Weights of a small self-supervised audio encoder (BEST-RQ).
Data: trained on single notes of musical instruments (NSynth), 78125 training examples.
Rows from block 10, named by matrix and row number. Each number is 128 + 32 x the weight over its row's rms, rounded and kept within 0 to 255. All counts start at 0. Numbers have three digits each. After the name is the row's rms in percent of the matrix's.
# conv: width-5 conv, dilation 3 (model.blocks.10.conv.weight, 320x320x5), inputs 110-131, a 5 kernel for each
conv.252 093:135103157108135067211101088082139120085140115157145126134096083135074119123119156148152149191163106099113170202127107037118127136104113129182122104144121167148200055148091157083175088165164110169153188108106109062113204135131042169173177147128091154205122126130158098165083120096122112119161171157144203066133117173142150109112162
conv.253 102:114133091113146127064140138133142128194084139139128126074191222027151161106147121158065175141162142101125121139092064117134116113084170167113147139104145124097156087139121095111127090174179111131127142139156131126143077160114114092104171146119127155105147129129122122135151120115146120130149152151118049160130163043085147123143124
conv.254 097:173107136126121108119178176075051141197141160117134122081186177120135115111076100185090159167173110093150143140116060147185062177120130149091135133064140137132155164179127114100136109173118143171167156069108152138068145132124139106139080108139171123161143105102180118123132113132114203138182093073133141160112097109119164133058175
conv.255 111:150193128094131131095109174165125123219138097135123131099147179155149116156121071140132164124111181074082143146107157153152145064143101121055099195106140135137145149143120188109094159077149134129129096125137180142091110095120125137138149115194144150077093172044117096177146124140138141117105133143112120147164126129039144110171166
conv.256 094:107160160081145087126155116127124193104140151128162154087185105132109036150132155102152136050173170119138099124127159137188155116161073171132134132096119129146113129152135072083160088139126119138141111136085148142088148126191103099134090160130131150152086145185119109193118105137098114158092195137088090120125093150120125096147111
conv.257 109:122138126153044164087132158150118130139128072126121099117137135130146159136086118135152194106100088137072130121125130120102128196133099057143159173183118141134157124052107149122157168165074113095091089152156116104164160174080125129105159099113128148139101125116122160105097120067177121147173118102074079170200118117072113141183119
conv.258 093:101110119149074119164143154090096097124111127161092146134112038227102122102106157171081159110097120132132077109160124187106151146133128100142154114113175105124058171152092139157080127173149123094129064087127194174083101083193133135096167144095166089114139199046169096133103143150090165178151147129141171060160073143135051132115167
conv.259 090:089146116097126119165180111086153154176090140126148120138135175133135170171212149127099126125102112124174078151076111194126142157120176102225175163125112151112142141165153102128178119134184161084141123085158095138118094129135095102167147153159115150175187168113122131119075168100173151113099097162086047145106186076109124097128126
conv.260 133:137068142169150157075188082122101089113130139079082134138156145148163190130140153149049129116082155133138085096176208097157052159181128136136146113135115093150139160099125158091172110153134080099094137053188135123080118138158131138139133106139118168167096184046149115126086118164100165065107115175129048132142137187109111106143159
conv.261 089:133094151082121125139151158077160119103127084139143126204132159161142167163155145104122143126070148181105158170164120104081117171083135092146116089103133123145070127164061054156159097116138162100210145150162097093068185140085108124103182203170136126124128090094133106092168160095123182138071136117137107127162096141126101116110153
conv.262 126:133147148108116128089112083143105114170131120121108170101089127085134066121098144164104186130179132107134150116106070140104100119132149078123129150157171157138118104061106124164154128126178132090191152119080136138131151115138102102162097126080149102130112134206143158180180183134150081134166146169098161085076180138203068105137158
conv.263 090:210081160117151096089116132151116162145176137177102099139109074178114080152121120162158095181151110118147104050126071169136132166147161123092109109178099156161163092149125146152117144108155144110091137093121134169155128133137075094159063135124124182144131104147193113114128098184116139138125101199134125093148155113103165120116098
conv.264 102:147109156131082114088107153168114156118114106084073178156135114115083138116063215137086150130011096141164154161134101096188126135088099157150114154155112103083078141155153105156096068136153151144128067099140121116168112088124072133143165127125131101085144153189143076085106096097165146188100125092202138120085093136145137120129144
conv.265 095:119125085166097113103102160145090081170211129173100094109129116152150127140066126199133149103124103125141056129138152079066162088194147123086150146108163109127150121112139102114187109177129103154098120106113134150148096161166112145098112094109118131097093151101111144164098109122155143108147151097059105170129175082085135135075148
conv.266 082:148098081147116174079122150138145113103147127160132166096085175145086146161173135154123115179129121106117144168128145158115164138119105101150157120088164155107132129085121187111097180164122119120140146152103119156162123117101119142087129138089157118202083120154157112151106152096160123194118150067109154172060071091115137088129162
conv.267 089:055103161154105125162138104142124129136138123141149142135128058136110210095164170057092128068164127133145110192123109143155150070084153150103095085123108099152103150116104118149100105129157052127065145106167117109089125158087039187127123145111170166098150126153059130129075179140098169077110129137094062092148188124103139130124126
conv.268 099:104106129065151092123136194088151133105114145118105080105195169085110222138176112142095106119096194121110139136134087157171134114110188145139156134136111160104161165173099141067133137084153154160103119143126148130128121083162140077124106172124133125069177159065160083189094167100134133140117064160135075100114165124106131109184130
conv.269 114:141115137068167162179102136139099117174114097142182061101113126154128181136102149135123142126189084081136121215134155187175129060134171148135106120140154094126140099142074107108160112155135167137104166054207151133065169155112149122075157147164119097151136115094127092121118109078137143117122113104096139099161148122111179108175123
conv.270 118:112144165059106079143152143134188131183065136156107160092084114107133128150162117152160111146155162126105138165165066116124127101105170127138116162119131104111127111084111110157132116119154135164081096164128115156175167097102080131183107146100163112160168133135163132158086177082062162101187134150133159132125113169152084112141130
conv.271 110:110137117165068075139134136137090184084139125104194094093164170091142120141131169134154141133148116133110155143085107153104170132090100110164151138106127134116122169086151147119114122177088132114138142056113132103160118130115144108063134118235121097166105131222134071155132106112132113158057120192112128174105118116128138112079171
conv.272 105:170089111130137130095130132148118088150188150166143127170118134101170125145156110152079176158113119159111148127140057155150143111131136100118130170147171108115117150080156104126120164112157101145127093186146128179142110072146119126167103176141098085086153164119087111151191074143088159180055111160105139148084179067122067238147126
conv.273 090:142113149120077132144172123125143162172157092120058149106155147033122156141085169104175107112138152179121144096189134159134205108140126079161117111187082171095128126124103134133121117164180142113116109108120169081137114137104143109097131140155145058126121099161109098139118083065169128145109127161128115200114150102135040110139187
conv.274 084:158138113092189131107180184115134108126115187182108124169119071138145143078157150148112137095041140138094177117124123050106104154148155202104130085167162132077147165144121097122135138120144152105108092202113087126112075087167168134125152078173093130122123179132093140140116064101172138155142103131177117119120170102133102168136085
conv.275 081:111104128156126221111113164117119116104111088180050140156109171169101101117108109139123074176065117147162117116077143164133114081141128134066091139121129144110200095097122175208130116099138172110081119086117162090032146091125134145140149136136055148146103091084147162078115152079092115120092107084105106132047106193042220070086112
conv.276 114:098139154131117132138122145101157131124156134152092152126077100171139137118103190124111119149128125240103133112188163165141119133133145101075132131119138172145127119134076170100179128159152138055145080117134169127050162158109091079133188119149140063168147117114187166089139193125160068116113097188091129128144097138173109119071129
conv.277 082:117106139068167120160135103084136128122174190134169080106164187193136132155141092123111109177122097071167150102161122080099095124131131087086121156077071199111096137127131106122098162092131197121103124193122142118083107129178188109087202154086059153132127052101103165151184166139170110117141147135092149135124137092102187139116169
conv.278 082:085167108131071137082085127180141156147132142127111177093106136097127124200184112114176106131128154070161124120151081143135153116105161137140147122125139142195116155123117164108149119062149137152149126114106136102128140115179139104148111140124112147149131136148205110122145105138140088111187158154119107139083153102091158159055109
conv.279 118:029153130115109141137156137110109155165169086136056137111147188151139135165170107154107136118147081132143129145138117147083166101091081151122078156107059143101163144160105120103104114119179153167160122102097186075131155171050092091161129136065166110142127115130178104104069159094144137110133093145124158152050138126123096116123150
conv.280 075:107095096159136153113128108190111065165130144175079168152137137110123124132157099102169115211154149122114118116135105099182125088110176126104146148180189146206106067097186082094183114136161151178180114111116115129121113180058168109077132169130126128147169142104136126138174153074046200125142171098088160113187119091085186162161094
conv.281 093:066177093077184092149126109110141116123114109076140102232100105115086180163180106113158056118121134126147112146101144102101152115119183125114128147117150108119142139123127132119157199115109096108166097123090180191151134081110118134124145159135132110093176162137069114149105110130094186150101142113127173087116126143176164121112142
conv.282 102:129109111121116113152135169100138150063104145160122091155109089145145134168085145109130158176084082115116160145102180134146129153128133120127152115050131097173124161170121152141159164151073118176134128164163094092121145162060174189097162153144135108143181134125091141156149151132139113086126150090145152069143169151112123132061129
conv.283 082:134104100159153099141106113058139184136133125130174078082142088114148148067215148184114074146158091110150125135069143070149094134102197104108103132105141107119172099167133108125107132150175088151093087122126200141129076152121114168140121140088123166167171120087102104107099136136124143173134156150139118134155127077135115002163111
conv.284 101:117114161130156185083145128087134130122066100110098151164121160150139098180173123083140114142081146124139174095134113135132092118138102124123155133087105124158118101070100182178093139112132172177154127119157122109157110090117136105188167137181053112132134091143147181070140129078158115108163135151088108156067117081094199097139084
conv.285 093:111139162140185158153134135084152074129125126142148122076158166086151132131102071149190067137176163144152169137089116164124109109063139087114176142087153132097157088102172127100119107097172112181179080126096140124195100107093127123133105111141095118131149149078122128089132135102136080112097138094150062164114132143183094120061096
conv.286 080:121149070126104070101148079147117095183129104127132117108124100101109095169164078141109147132035093155099128164106094179144105166134125152091078144094087180142165133175107129113118113101146154108101149136114070127145112149092098136103174094139125119130094209104161153072121085102146146126138131170108116186114129085102202158046146
conv.287 107:112116171083136122133154097081112134174075090092167122104115180108178084088214104130094164125170089129174117072143131173157129143104142130087124146092181106147151161116127070161137132141114106055088189072093162114123135132113145099169051138165130156083137122131100128107128121187088150115155113116134119148090163126108157056158121
conv.288 095:088150104090134116164048144164126133112186110117123089127169136117089130094098140100052189121190151116138115122130109109086148174132111148172145095175138101101103159117122145114139075141143152124094103133149153168133176135142116157080192114109158175064158152086131110174112172201129152078136194123097179136129136073099100112178111
conv.289 098:150154106137131102113109118183162108126170177157110144092133153101144118146118126180128101182135114138147073157151121096187141118107113113143105194124123172124087159168157090148114116049138189151090146123095180162134103135120139089083085147156127135093099154110099129128099126121139132145126123111121148137109152098086140104090122
conv.290 102:103128143135141122117146070143119080143142153109200134124126128080174126107116107084094165084153123159109131150123059087152060124192110161123078100141171099152158136139101126184160149128135145084075158131176142158081185135138103086171163119145094132255104120130093131143114059123197118163113096149100172142043154163112106074144149
conv.291 090:097117108145154135194084119144184162119089140116121170093106109130090170130185118099094062153155146115066155154078167105073179050105213177164110138070112068118170152081045131170151124177167107167091147111147130094171138179107086176116089202111190138131172143144123078129082176163124143132180141058123157115109113174126142143133115
conv.292 095:073136107127118089121154188079098165108178123160139062149130123125132114125163154148137148114182079113065110152119143060121135160098184142173173106126119180087076150099162102131154139154109084159192125110047096111155085154175150158087119132101126167138106079199115211173111139131092140156154147120100083166151119091139093139124143
conv.293 093:149135129154148121181112121124163115076116159126088169135136076153166132147151088142146139182103167095161117193152091146178159119117103180137113100115152103145138133132097066163120105082172137141124115121182077147081149147114071142155166141154088122123185136080157085156122127143092159194098144106161159175124134101104120148145104
conv.294 106:177089132223129141047135202054147108149174120101163149123155143077094148128120153110089131127115097198120232061114168149135141105122102123140057103138086107195183092159153142073180127100131128101180046190136094112134172104135157119162120103193156110137086158135110088195124154129201082094165094151124156152113142116087108130101082
conv.295 101:147112108122118109093106088182123156165118119101159194088129095062169157115106103204161167101093175120115174097159144059156091064147148166066117120146127118141103126144142087136122088159150167133151155101089121174202096078139114085139145119171140089122122159137108181154181106121154071140138139131132114170132135102106136127201076
conv.296 096:145169103062169103134119119136098157164109146127132121124101132122154133149143116158131116132144169102105095122178106106077131099123156098187113184168120166154143119074162118114185176114139123148135084160139103118136122122137101147135133156139071130148139161082129114138139110152113153146122069145064122174169079186110099101169088
conv.297 097:130073161204112129122172105142073131132154129108112134154139134127128133104154193045104105110138136136151152154130080111135094105130127125151141112117068098141124135202134126153138139183178118149065132203135117093045134129148133163141108147167134206163156133135139148121103124116185138086154154157153123155181170096098159116085137
conv.298 093:129171131152132115113148155110160118115152156172174171117109114135101161095072116149113103196146163129130131066116100151119075083070145056146108142136102122120127138134123070093120113153115150125157189163148104081214160122091110063127129110071110115081184094108105076112112139144197120111150152188148095167120114178143148158148149
conv.299 082:110164144165128134143119118125116124104158156118121137125152159165144111134108142116133098159078178079085147033126084137167054135110144166137171135080133181113100128077141163160129068124130141136150148143103114080149163122091119112149158111110151126159132115131157150150102157102129151154154176155112141190044004181081144096102121
conv.300 081:149096196106126131156173125089061173115097186139104168137173138049158138134176091120112150088105142078147168088129132128167174094141106104155094137135083116131172121089112125121117129106174126108104138199109128074088210106150146141136104115156107126194131145137122140122144114138185092102204100167127044182115148133194094135109162
conv.301 100:134123120087197134087129127192093156160122153125131135098138104097149196073127133125071126083128090134173150109103148104108121149201174116169089190103120124152125100111136143075146083119066153149138118132186043133064165086140086101125169156108132099161153126110107142196146120083152136139166094137097113140123184130093120157164133
conv.302 082:068121140086191117144091119158138119135161121126135170112137130134152142094146163094151100137101161144138066115154123177155155149069194108177147146077093121085167098153133185172093132137183163184024104147120126167155134110197089158164093193105139142144153159163158118157061127116142111107131115148162138150124139087126144133173103
conv.303 095:129158153052126128156153087141133116149098131114092148150128119134140116103130125094116118109114120144159083150149102089141127126080105083149155121112148127114179103141112132122084128106157141157133140151117155121143203162076117086175136136094148130181136110107193141134051176080126170125160079146185175100117097187109133137151120
conv.304 101:139123186081103139104089179134111152103115151221108106169122163124170120139045099163212150134087098118154190139114115107109132165141128064214097117170114103106159110086180128134102160091141117166170079193144118124069182121159131145165107140086140172147109103134094104140179054156169121139079134132132150077092151122107112086176119
conv.305 085:196084130127111101109159127182165126130118117097125138087150122179172134117145119159146130059145131093201163126141054140170101089134126152113064118189111143128135107189092117094151124164107117105079143140112162146119083146139122212132114135105161047185122137125146147124123138133160104103190132106073130140157065169111125199076154
conv.306 092:134098102161138133089091148126133137105109099134070097091146188161124165202103127095117077163065104205081160145147108159148153102076160147088115160120142174124082139131156149117162178118111151130104089137165124107184166090128116110103129137131163075183097121083053135166136112071185154124129109156076138134116113085074092147148048
conv.307 092:139079174093128123128089149122160149077139082069137117131101141184068127147128098113182051136100118111105089110198076136139082170070143123076136112149115154122166080111118173115095149115045110099109091160101128085134125152094099181125105132094114150179116089130071139072147136078141127198085119174105114164132119133140171156093110
conv.308 083:114087159120159219114182090096107125128114141093132166152096096096160121072136193085102179089145186101045125132168081119139190100047177181146074106161186106111078161138127082129119081160100157160149101161130099183059161115200114169108104116126139124139160129142111125174134143192153122154121159193159113137151047129146151125146118
conv.309 129:140121111120142069144161155140142131120120148103157136122161135167152139065138120150103151134115160160151125099141179142083125109148161075094140164150114105123141141113171120095048120092106122173071143159176093149085077111142114147131107147119106093123149126091118102128105141137141113101060136176217099120123151088110100129149142