{
  "model": "self-supervised audio encoder (BEST-RQ)",
  "dataset": "single notes of musical instruments (NSynth)",
  "train_examples": 78125,
  "n_mels": 64,
  "hop_length": 160,
  "input": "log_mel",
  "win_length": 512,
  "codebook_size": 1024,
  "mask_prob": 0.05,
  "arch": "tdnn",
  "norm": "groupnorm",
  "activation": "elu",
  "weight_standardization": false,
  "depths": [16],
  "kernel_size": 5,
  "stem": "single",
  "widths": [320],
  "init": "kaiming_normal",
  "optimizer": "soap",
  "beta2": 0.95,
  "lr": 0.0036,
  "beta1": 0.95,
  "shampoo_beta": 0.95,
  "eps": 1e-08,
  "precondition_frequency": 32,
  "max_precond_dim": 512,
  "merge_dims": false,
  "one_sided": true,
  "adamw_lr_other_params": 0.0025,
  "steps": 1200,
  "batch_size": 64,
  "epochs": 1.0,
  "lr_schedule": "cosine",
  "final_lr_fraction": 0.05,
  "warmup_steps": 60,
  "weight_decay": 0.3,
  "adamw_weight_decay_other_params": 0.01
}
Rows from block 9 of a small self-supervised audio encoder (BEST-RQ), named by matrix and row number. Each number is 200 + 30 x the weight over its row's rms, rounded and kept within 0 to 999. All counts start at 0.
After each channel's rows are labels from the 100 clips, of 14976, where the channel reaches its highest value: "strongest on" is what is common among them. Only what is clearly more common there than usual is listed. The data: single notes of musical instruments (NSynth).
# conv: pointwise conv (model.blocks.9.conv.weight, 320x320x1), inputs 0-63

conv.183,214,92,208,214,205,225,185,188,241,207,182,262,202,188,192,179,119,191,177,203,165,213,193,192,179,210,204,157,211,204,197,166,208,217,178,200,202,175,231,251,170,219,235,173,204,173,168,200,162,162,206,213,216,281,188,192,219,215,236,171,200,188,249,190
strongest on: octave 2

conv.97,175,230,193,183,183,207,174,175,148,206,219,197,195,174,170,214,199,212,128,186,175,152,121,204,189,123,171,168,176,231,178,184,160,181,172,233,119,226,156,183,191,230,195,216,173,180,200,185,200,207,190,183,187,171,193,209,202,208,228,190,202,175,225,203
strongest on: bass

conv.214,156,266,200,267,161,160,163,190,241,245,214,176,227,179,209,180,159,174,140,182,249,209,174,229,191,153,225,219,163,203,202,194,204,156,190,250,240,202,187,168,176,212,187,219,192,156,201,185,206,217,187,205,259,162,223,216,216,206,215,207,208,146,203,263
strongest on: source: electronic; organ; octave 3

conv.72,214,220,218,212,146,198,168,166,163,214,223,185,201,160,232,237,203,221,195,206,193,160,170,164,240,132,210,197,179,225,171,177,166,229,246,212,151,249,144,219,188,215,241,202,181,206,211,168,193,216,185,204,173,183,221,197,178,214,205,230,183,210,217,160
strongest on: bass; octave 1

conv.206,231,180,190,138,150,195,236,212,227,136,218,201,227,192,191,180,219,225,225,252,191,234,207,224,226,196,219,202,203,220,189,212,126,209,209,225,190,172,149,192,248,235,231,165,279,230,146,206,163,171,220,179,187,191,238,205,195,181,219,236,144,207,216,182
strongest on: octave 5; organ

conv.80,205,162,207,188,233,146,226,166,236,232,188,254,243,214,219,157,218,238,201,192,158,220,214,180,196,216,260,224,186,201,150,194,232,190,193,178,190,247,187,239,218,236,238,266,216,212,169,193,207,200,213,189,212,198,173,209,242,176,162,201,220,233,253,174
strongest on: synthetic; bass

conv.86,233,185,184,196,189,233,204,171,220,182,193,216,165,205,172,227,200,177,250,190,186,177,192,151,178,127,199,190,226,164,208,203,168,211,206,208,220,193,172,173,178,201,157,204,178,214,242,217,195,225,244,203,198,168,238,220,152,210,245,192,176,223,249,232
strongest on: octave 5; pitch class D; note: D5

conv.141,126,193,238,162,145,238,153,208,170,178,182,206,205,164,204,193,241,203,144,201,196,185,130,186,197,173,186,229,144,201,192,264,146,173,190,193,167,178,184,171,190,210,195,184,204,215,181,162,202,172,145,144,231,186,177,221,207,185,183,200,183,200,188,227
strongest on: synthetic; bass

conv.171,206,210,196,176,165,208,256,192,179,185,163,167,208,209,189,238,150,205,241,233,187,188,209,199,215,153,211,194,174,135,207,223,177,198,248,173,231,222,194,168,209,183,133,230,184,230,257,246,160,222,193,182,165,172,164,175,173,184,189,239,216,219,218,237
strongest on: octave 5; pitch class F#

conv.79,167,160,218,155,218,177,178,193,217,165,182,270,205,168,246,191,222,198,183,218,202,240,156,154,166,222,186,205,186,209,189,210,180,208,190,223,215,167,158,262,181,194,223,214,240,188,207,161,186,209,180,167,189,182,211,225,226,236,197,205,230,220,202,234
strongest on: source: electronic; bass; octave 1

conv.114,262,179,191,148,192,260,194,239,147,159,215,195,253,204,245,173,202,161,262,201,207,163,186,166,225,173,247,225,216,142,218,193,181,227,204,230,180,166,219,174,171,209,192,257,195,241,203,196,262,173,242,208,205,127,179,184,190,249,199,180,221,202,236,184
strongest on: bass

conv.140,207,203,146,185,166,233,272,176,187,132,244,165,165,172,237,266,188,232,207,183,188,194,167,133,241,156,210,206,172,205,224,235,247,203,155,216,210,196,190,222,170,223,181,228,195,196,213,231,188,230,195,136,174,201,165,152,198,191,208,245,215,203,249,192
strongest on: octave 5; pitch class: G#; note: G#5; note: A5

conv.195,190,166,193,282,158,185,184,182,280,200,217,171,238,188,203,191,195,248,214,153,222,250,186,214,218,158,207,215,193,192,175,210,208,195,196,245,200,214,238,201,155,210,175,242,202,209,173,230,200,217,204,198,175,177,233,236,178,181,165,168,162,231,152,227
strongest on: octave 4; pitch class A

conv.192,226,196,189,221,167,172,175,234,163,188,168,217,228,233,165,169,199,183,175,229,233,235,183,240,136,229,183,250,180,219,186,235,218,202,220,187,206,194,189,158,173,184,183,204,238,241,146,232,228,196,208,229,204,197,246,185,271,213,190,174,195,143,241,208
strongest on: synthetic; pitch class G

conv.12,175,175,165,184,235,166,163,215,216,197,204,171,183,246,222,197,168,168,206,218,222,194,140,178,212,209,192,188,181,241,189,190,169,204,234,153,203,249,207,244,171,195,200,222,220,201,155,209,243,257,169,192,132,153,192,191,168,162,140,173,191,218,152,185
strongest on: bass

conv.198,154,195,159,170,221,246,185,182,201,141,171,152,217,200,217,214,196,208,149,189,206,224,188,173,225,183,183,228,198,193,181,199,221,202,173,164,195,221,171,195,178,204,188,136,194,242,212,198,189,224,256,191,250,181,215,215,184,184,229,216,154,166,165,168
strongest on: source: electronic; octave 4; organ

conv.299,237,119,210,189,181,145,190,158,229,238,184,226,152,191,264,182,180,193,242,195,252,198,184,190,170,168,164,233,153,226,188,149,179,152,221,205,124,162,201,180,236,194,229,210,278,202,198,195,170,177,212,168,202,191,180,189,162,206,212,175,178,217,195,216
strongest on: instrument family: guitar; octave 6; pitch class G

conv.101,166,203,236,186,238,290,207,239,220,133,215,214,201,251,278,199,220,198,250,200,184,197,275,195,229,222,185,190,205,244,246,218,156,167,186,259,166,139,268,165,217,194,185,211,230,266,204,173,161,170,173,184,201,174,223,177,193,194,183,217,197,166,245,159
strongest on: octave 5; octave 6; note: B5; pitch class: B

conv.158,197,211,220,211,239,272,177,212,240,212,220,242,121,228,242,209,214,212,199,257,207,186,238,224,215,222,230,218,145,173,181,230,178,176,254,257,220,143,208,263,170,169,209,176,191,205,210,192,216,191,157,202,209,194,205,182,200,223,207,205,235,181,256,188
strongest on: source: electronic; keyboard; octave 1

conv.202,213,209,187,195,219,151,213,182,204,164,164,216,223,173,206,192,206,167,218,214,247,230,256,176,213,183,190,191,185,177,238,177,212,195,184,244,229,192,167,194,139,208,184,280,197,203,273,213,181,218,209,187,202,252,201,183,251,199,184,151,152,221,206,262
strongest on: instrument family: organ; pitch class D#

conv.283,189,254,183,218,192,176,179,230,174,144,195,191,222,204,197,177,169,156,139,177,194,148,224,202,165,229,138,202,215,195,251,235,222,189,258,196,108,201,196,166,177,173,198,227,209,197,138,169,207,162,217,192,167,194,205,228,226,188,133,196,165,150,178,143
strongest on: bass

conv.254,252,194,203,234,235,268,199,191,261,243,196,171,185,228,228,252,132,218,162,180,215,170,201,147,151,185,213,205,213,201,199,260,217,211,235,206,153,152,151,153,247,259,218,205,209,168,206,149,232,190,209,195,192,181,190,213,217,213,151,192,162,196,222,203
strongest on: synthetic; octave 6

conv.257,168,198,198,162,219,225,186,156,186,136,148,248,169,237,258,152,207,208,246,231,207,195,210,220,191,225,282,195,158,250,156,173,215,118,196,142,207,179,181,230,182,158,253,230,225,252,179,124,148,168,132,207,199,219,178,200,203,174,193,187,210,200,190,212
strongest on: octave 2; octave 1; mallet

conv.186,269,218,212,129,204,223,166,208,215,159,154,215,164,228,170,167,189,178,233,242,200,185,258,188,164,196,225,176,200,211,231,218,221,207,160,172,222,176,215,231,181,210,200,224,221,184,178,223,236,185,189,180,233,162,180,212,202,190,185,200,283,193,247,203
strongest on: acoustic; mallet

conv.248,243,163,152,199,223,209,166,194,185,152,182,217,159,233,170,192,229,188,208,176,189,221,223,203,178,202,237,207,181,245,211,231,200,159,179,168,210,188,201,141,202,237,210,180,186,215,189,179,165,203,209,193,186,213,195,172,209,147,211,164,228,188,272,217
strongest on: acoustic; guitar

conv.207,186,234,211,199,241,183,211,155,185,174,182,196,176,243,203,152,230,205,206,213,152,182,156,249,166,218,214,150,174,240,184,197,202,193,215,191,195,221,187,168,155,238,219,278,213,185,175,153,234,134,178,216,175,171,153,198,219,198,192,203,222,217,227,187
strongest on: octave 2; octave 1; mallet

conv.66,200,169,173,194,191,250,203,185,175,229,229,205,206,178,199,227,216,209,191,183,180,204,192,163,208,268,185,234,186,195,182,148,199,212,219,150,198,197,249,177,155,153,206,170,189,237,198,184,178,183,194,207,183,202,182,199,216,232,206,213,166,135,173,206
strongest on: source: electronic; octave 2; organ

conv.213,205,255,174,210,157,195,183,225,228,203,289,240,229,168,178,178,188,250,225,209,172,215,188,181,231,202,228,169,162,277,211,195,216,191,233,202,193,192,178,190,217,179,171,179,190,133,177,189,146,198,201,176,197,141,162,202,203,228,233,210,194,199,154,205
strongest on: acoustic; brass

conv.120,207,210,222,168,178,190,208,228,191,198,194,206,159,132,233,177,233,159,197,227,167,194,178,226,232,181,160,172,240,249,177,170,155,135,197,208,208,174,194,146,239,204,171,165,165,239,180,249,200,214,271,196,210,144,195,185,204,208,210,225,212,212,157,219
strongest on: source: electronic; octave 1; bass

conv.189,266,142,226,211,262,159,193,209,292,182,183,198,194,181,218,198,148,213,252,178,184,185,237,165,253,160,227,189,196,225,205,188,183,232,164,167,258,233,199,188,180,162,204,192,221,195,242,235,175,241,226,226,279,200,252,207,240,171,189,234,207,235,138,225
strongest on: source: electronic; octave 5; organ

conv.78,192,191,184,223,177,194,201,191,152,228,222,216,183,199,255,238,195,190,149,184,235,203,214,222,183,179,188,181,208,236,202,186,218,234,187,185,170,165,237,193,203,165,218,209,178,261,192,167,176,190,212,183,232,183,205,178,191,191,181,148,165,194,186,198
strongest on: octave 2

conv.276,200,191,280,234,169,228,160,159,185,183,203,227,192,168,197,211,198,222,257,184,229,215,191,204,192,216,231,194,171,184,212,277,272,196,139,186,202,222,197,143,278,203,190,198,197,213,199,214,258,209,231,173,155,205,235,245,190,187,191,200,267,209,171,202
strongest on: bass; guitar

conv.8,196,202,236,160,181,189,231,185,214,222,192,213,229,207,177,178,226,256,204,225,219,230,215,229,202,197,176,178,182,171,179,211,234,183,214,159,177,203,183,234,206,178,259,201,221,223,226,229,241,201,227,255,167,180,234,233,194,229,235,222,182,264,208,187
strongest on: guitar; octave 6; pitch class: D#

conv.43,198,181,192,181,185,200,237,199,182,168,232,225,195,209,230,218,181,172,224,186,235,174,214,178,237,171,215,232,219,230,158,229,210,182,136,213,150,225,205,205,222,195,243,271,201,211,145,256,190,190,212,164,241,192,164,177,210,222,204,194,257,146,219,210
strongest on: bass

conv.77,222,215,179,232,153,145,204,131,187,162,190,232,223,195,189,186,212,194,204,193,252,225,226,210,238,250,203,176,181,173,182,229,218,187,234,145,206,202,191,241,212,227,195,207,165,155,216,211,210,217,187,182,162,244,208,174,187,151,160,207,125,200,173,242
strongest on: guitar; octave 2

conv.131,188,204,189,187,168,192,205,178,240,257,242,153,239,205,188,229,189,232,197,217,145,199,215,205,208,188,163,202,132,179,180,215,198,201,217,227,213,210,167,238,225,232,210,247,184,207,193,213,205,193,205,213,140,186,236,166,160,199,218,150,155,180,220,204
strongest on: synthetic; instrument family: bass; octave 1

conv.52,161,170,206,269,192,220,191,196,190,253,227,178,206,181,189,195,221,211,233,206,220,186,183,174,248,192,167,245,169,137,254,212,205,203,199,218,189,169,217,213,225,227,228,170,177,207,219,219,194,165,188,182,185,189,200,217,178,235,208,168,197,161,177,183
strongest on: guitar; octave 6; pitch class: D#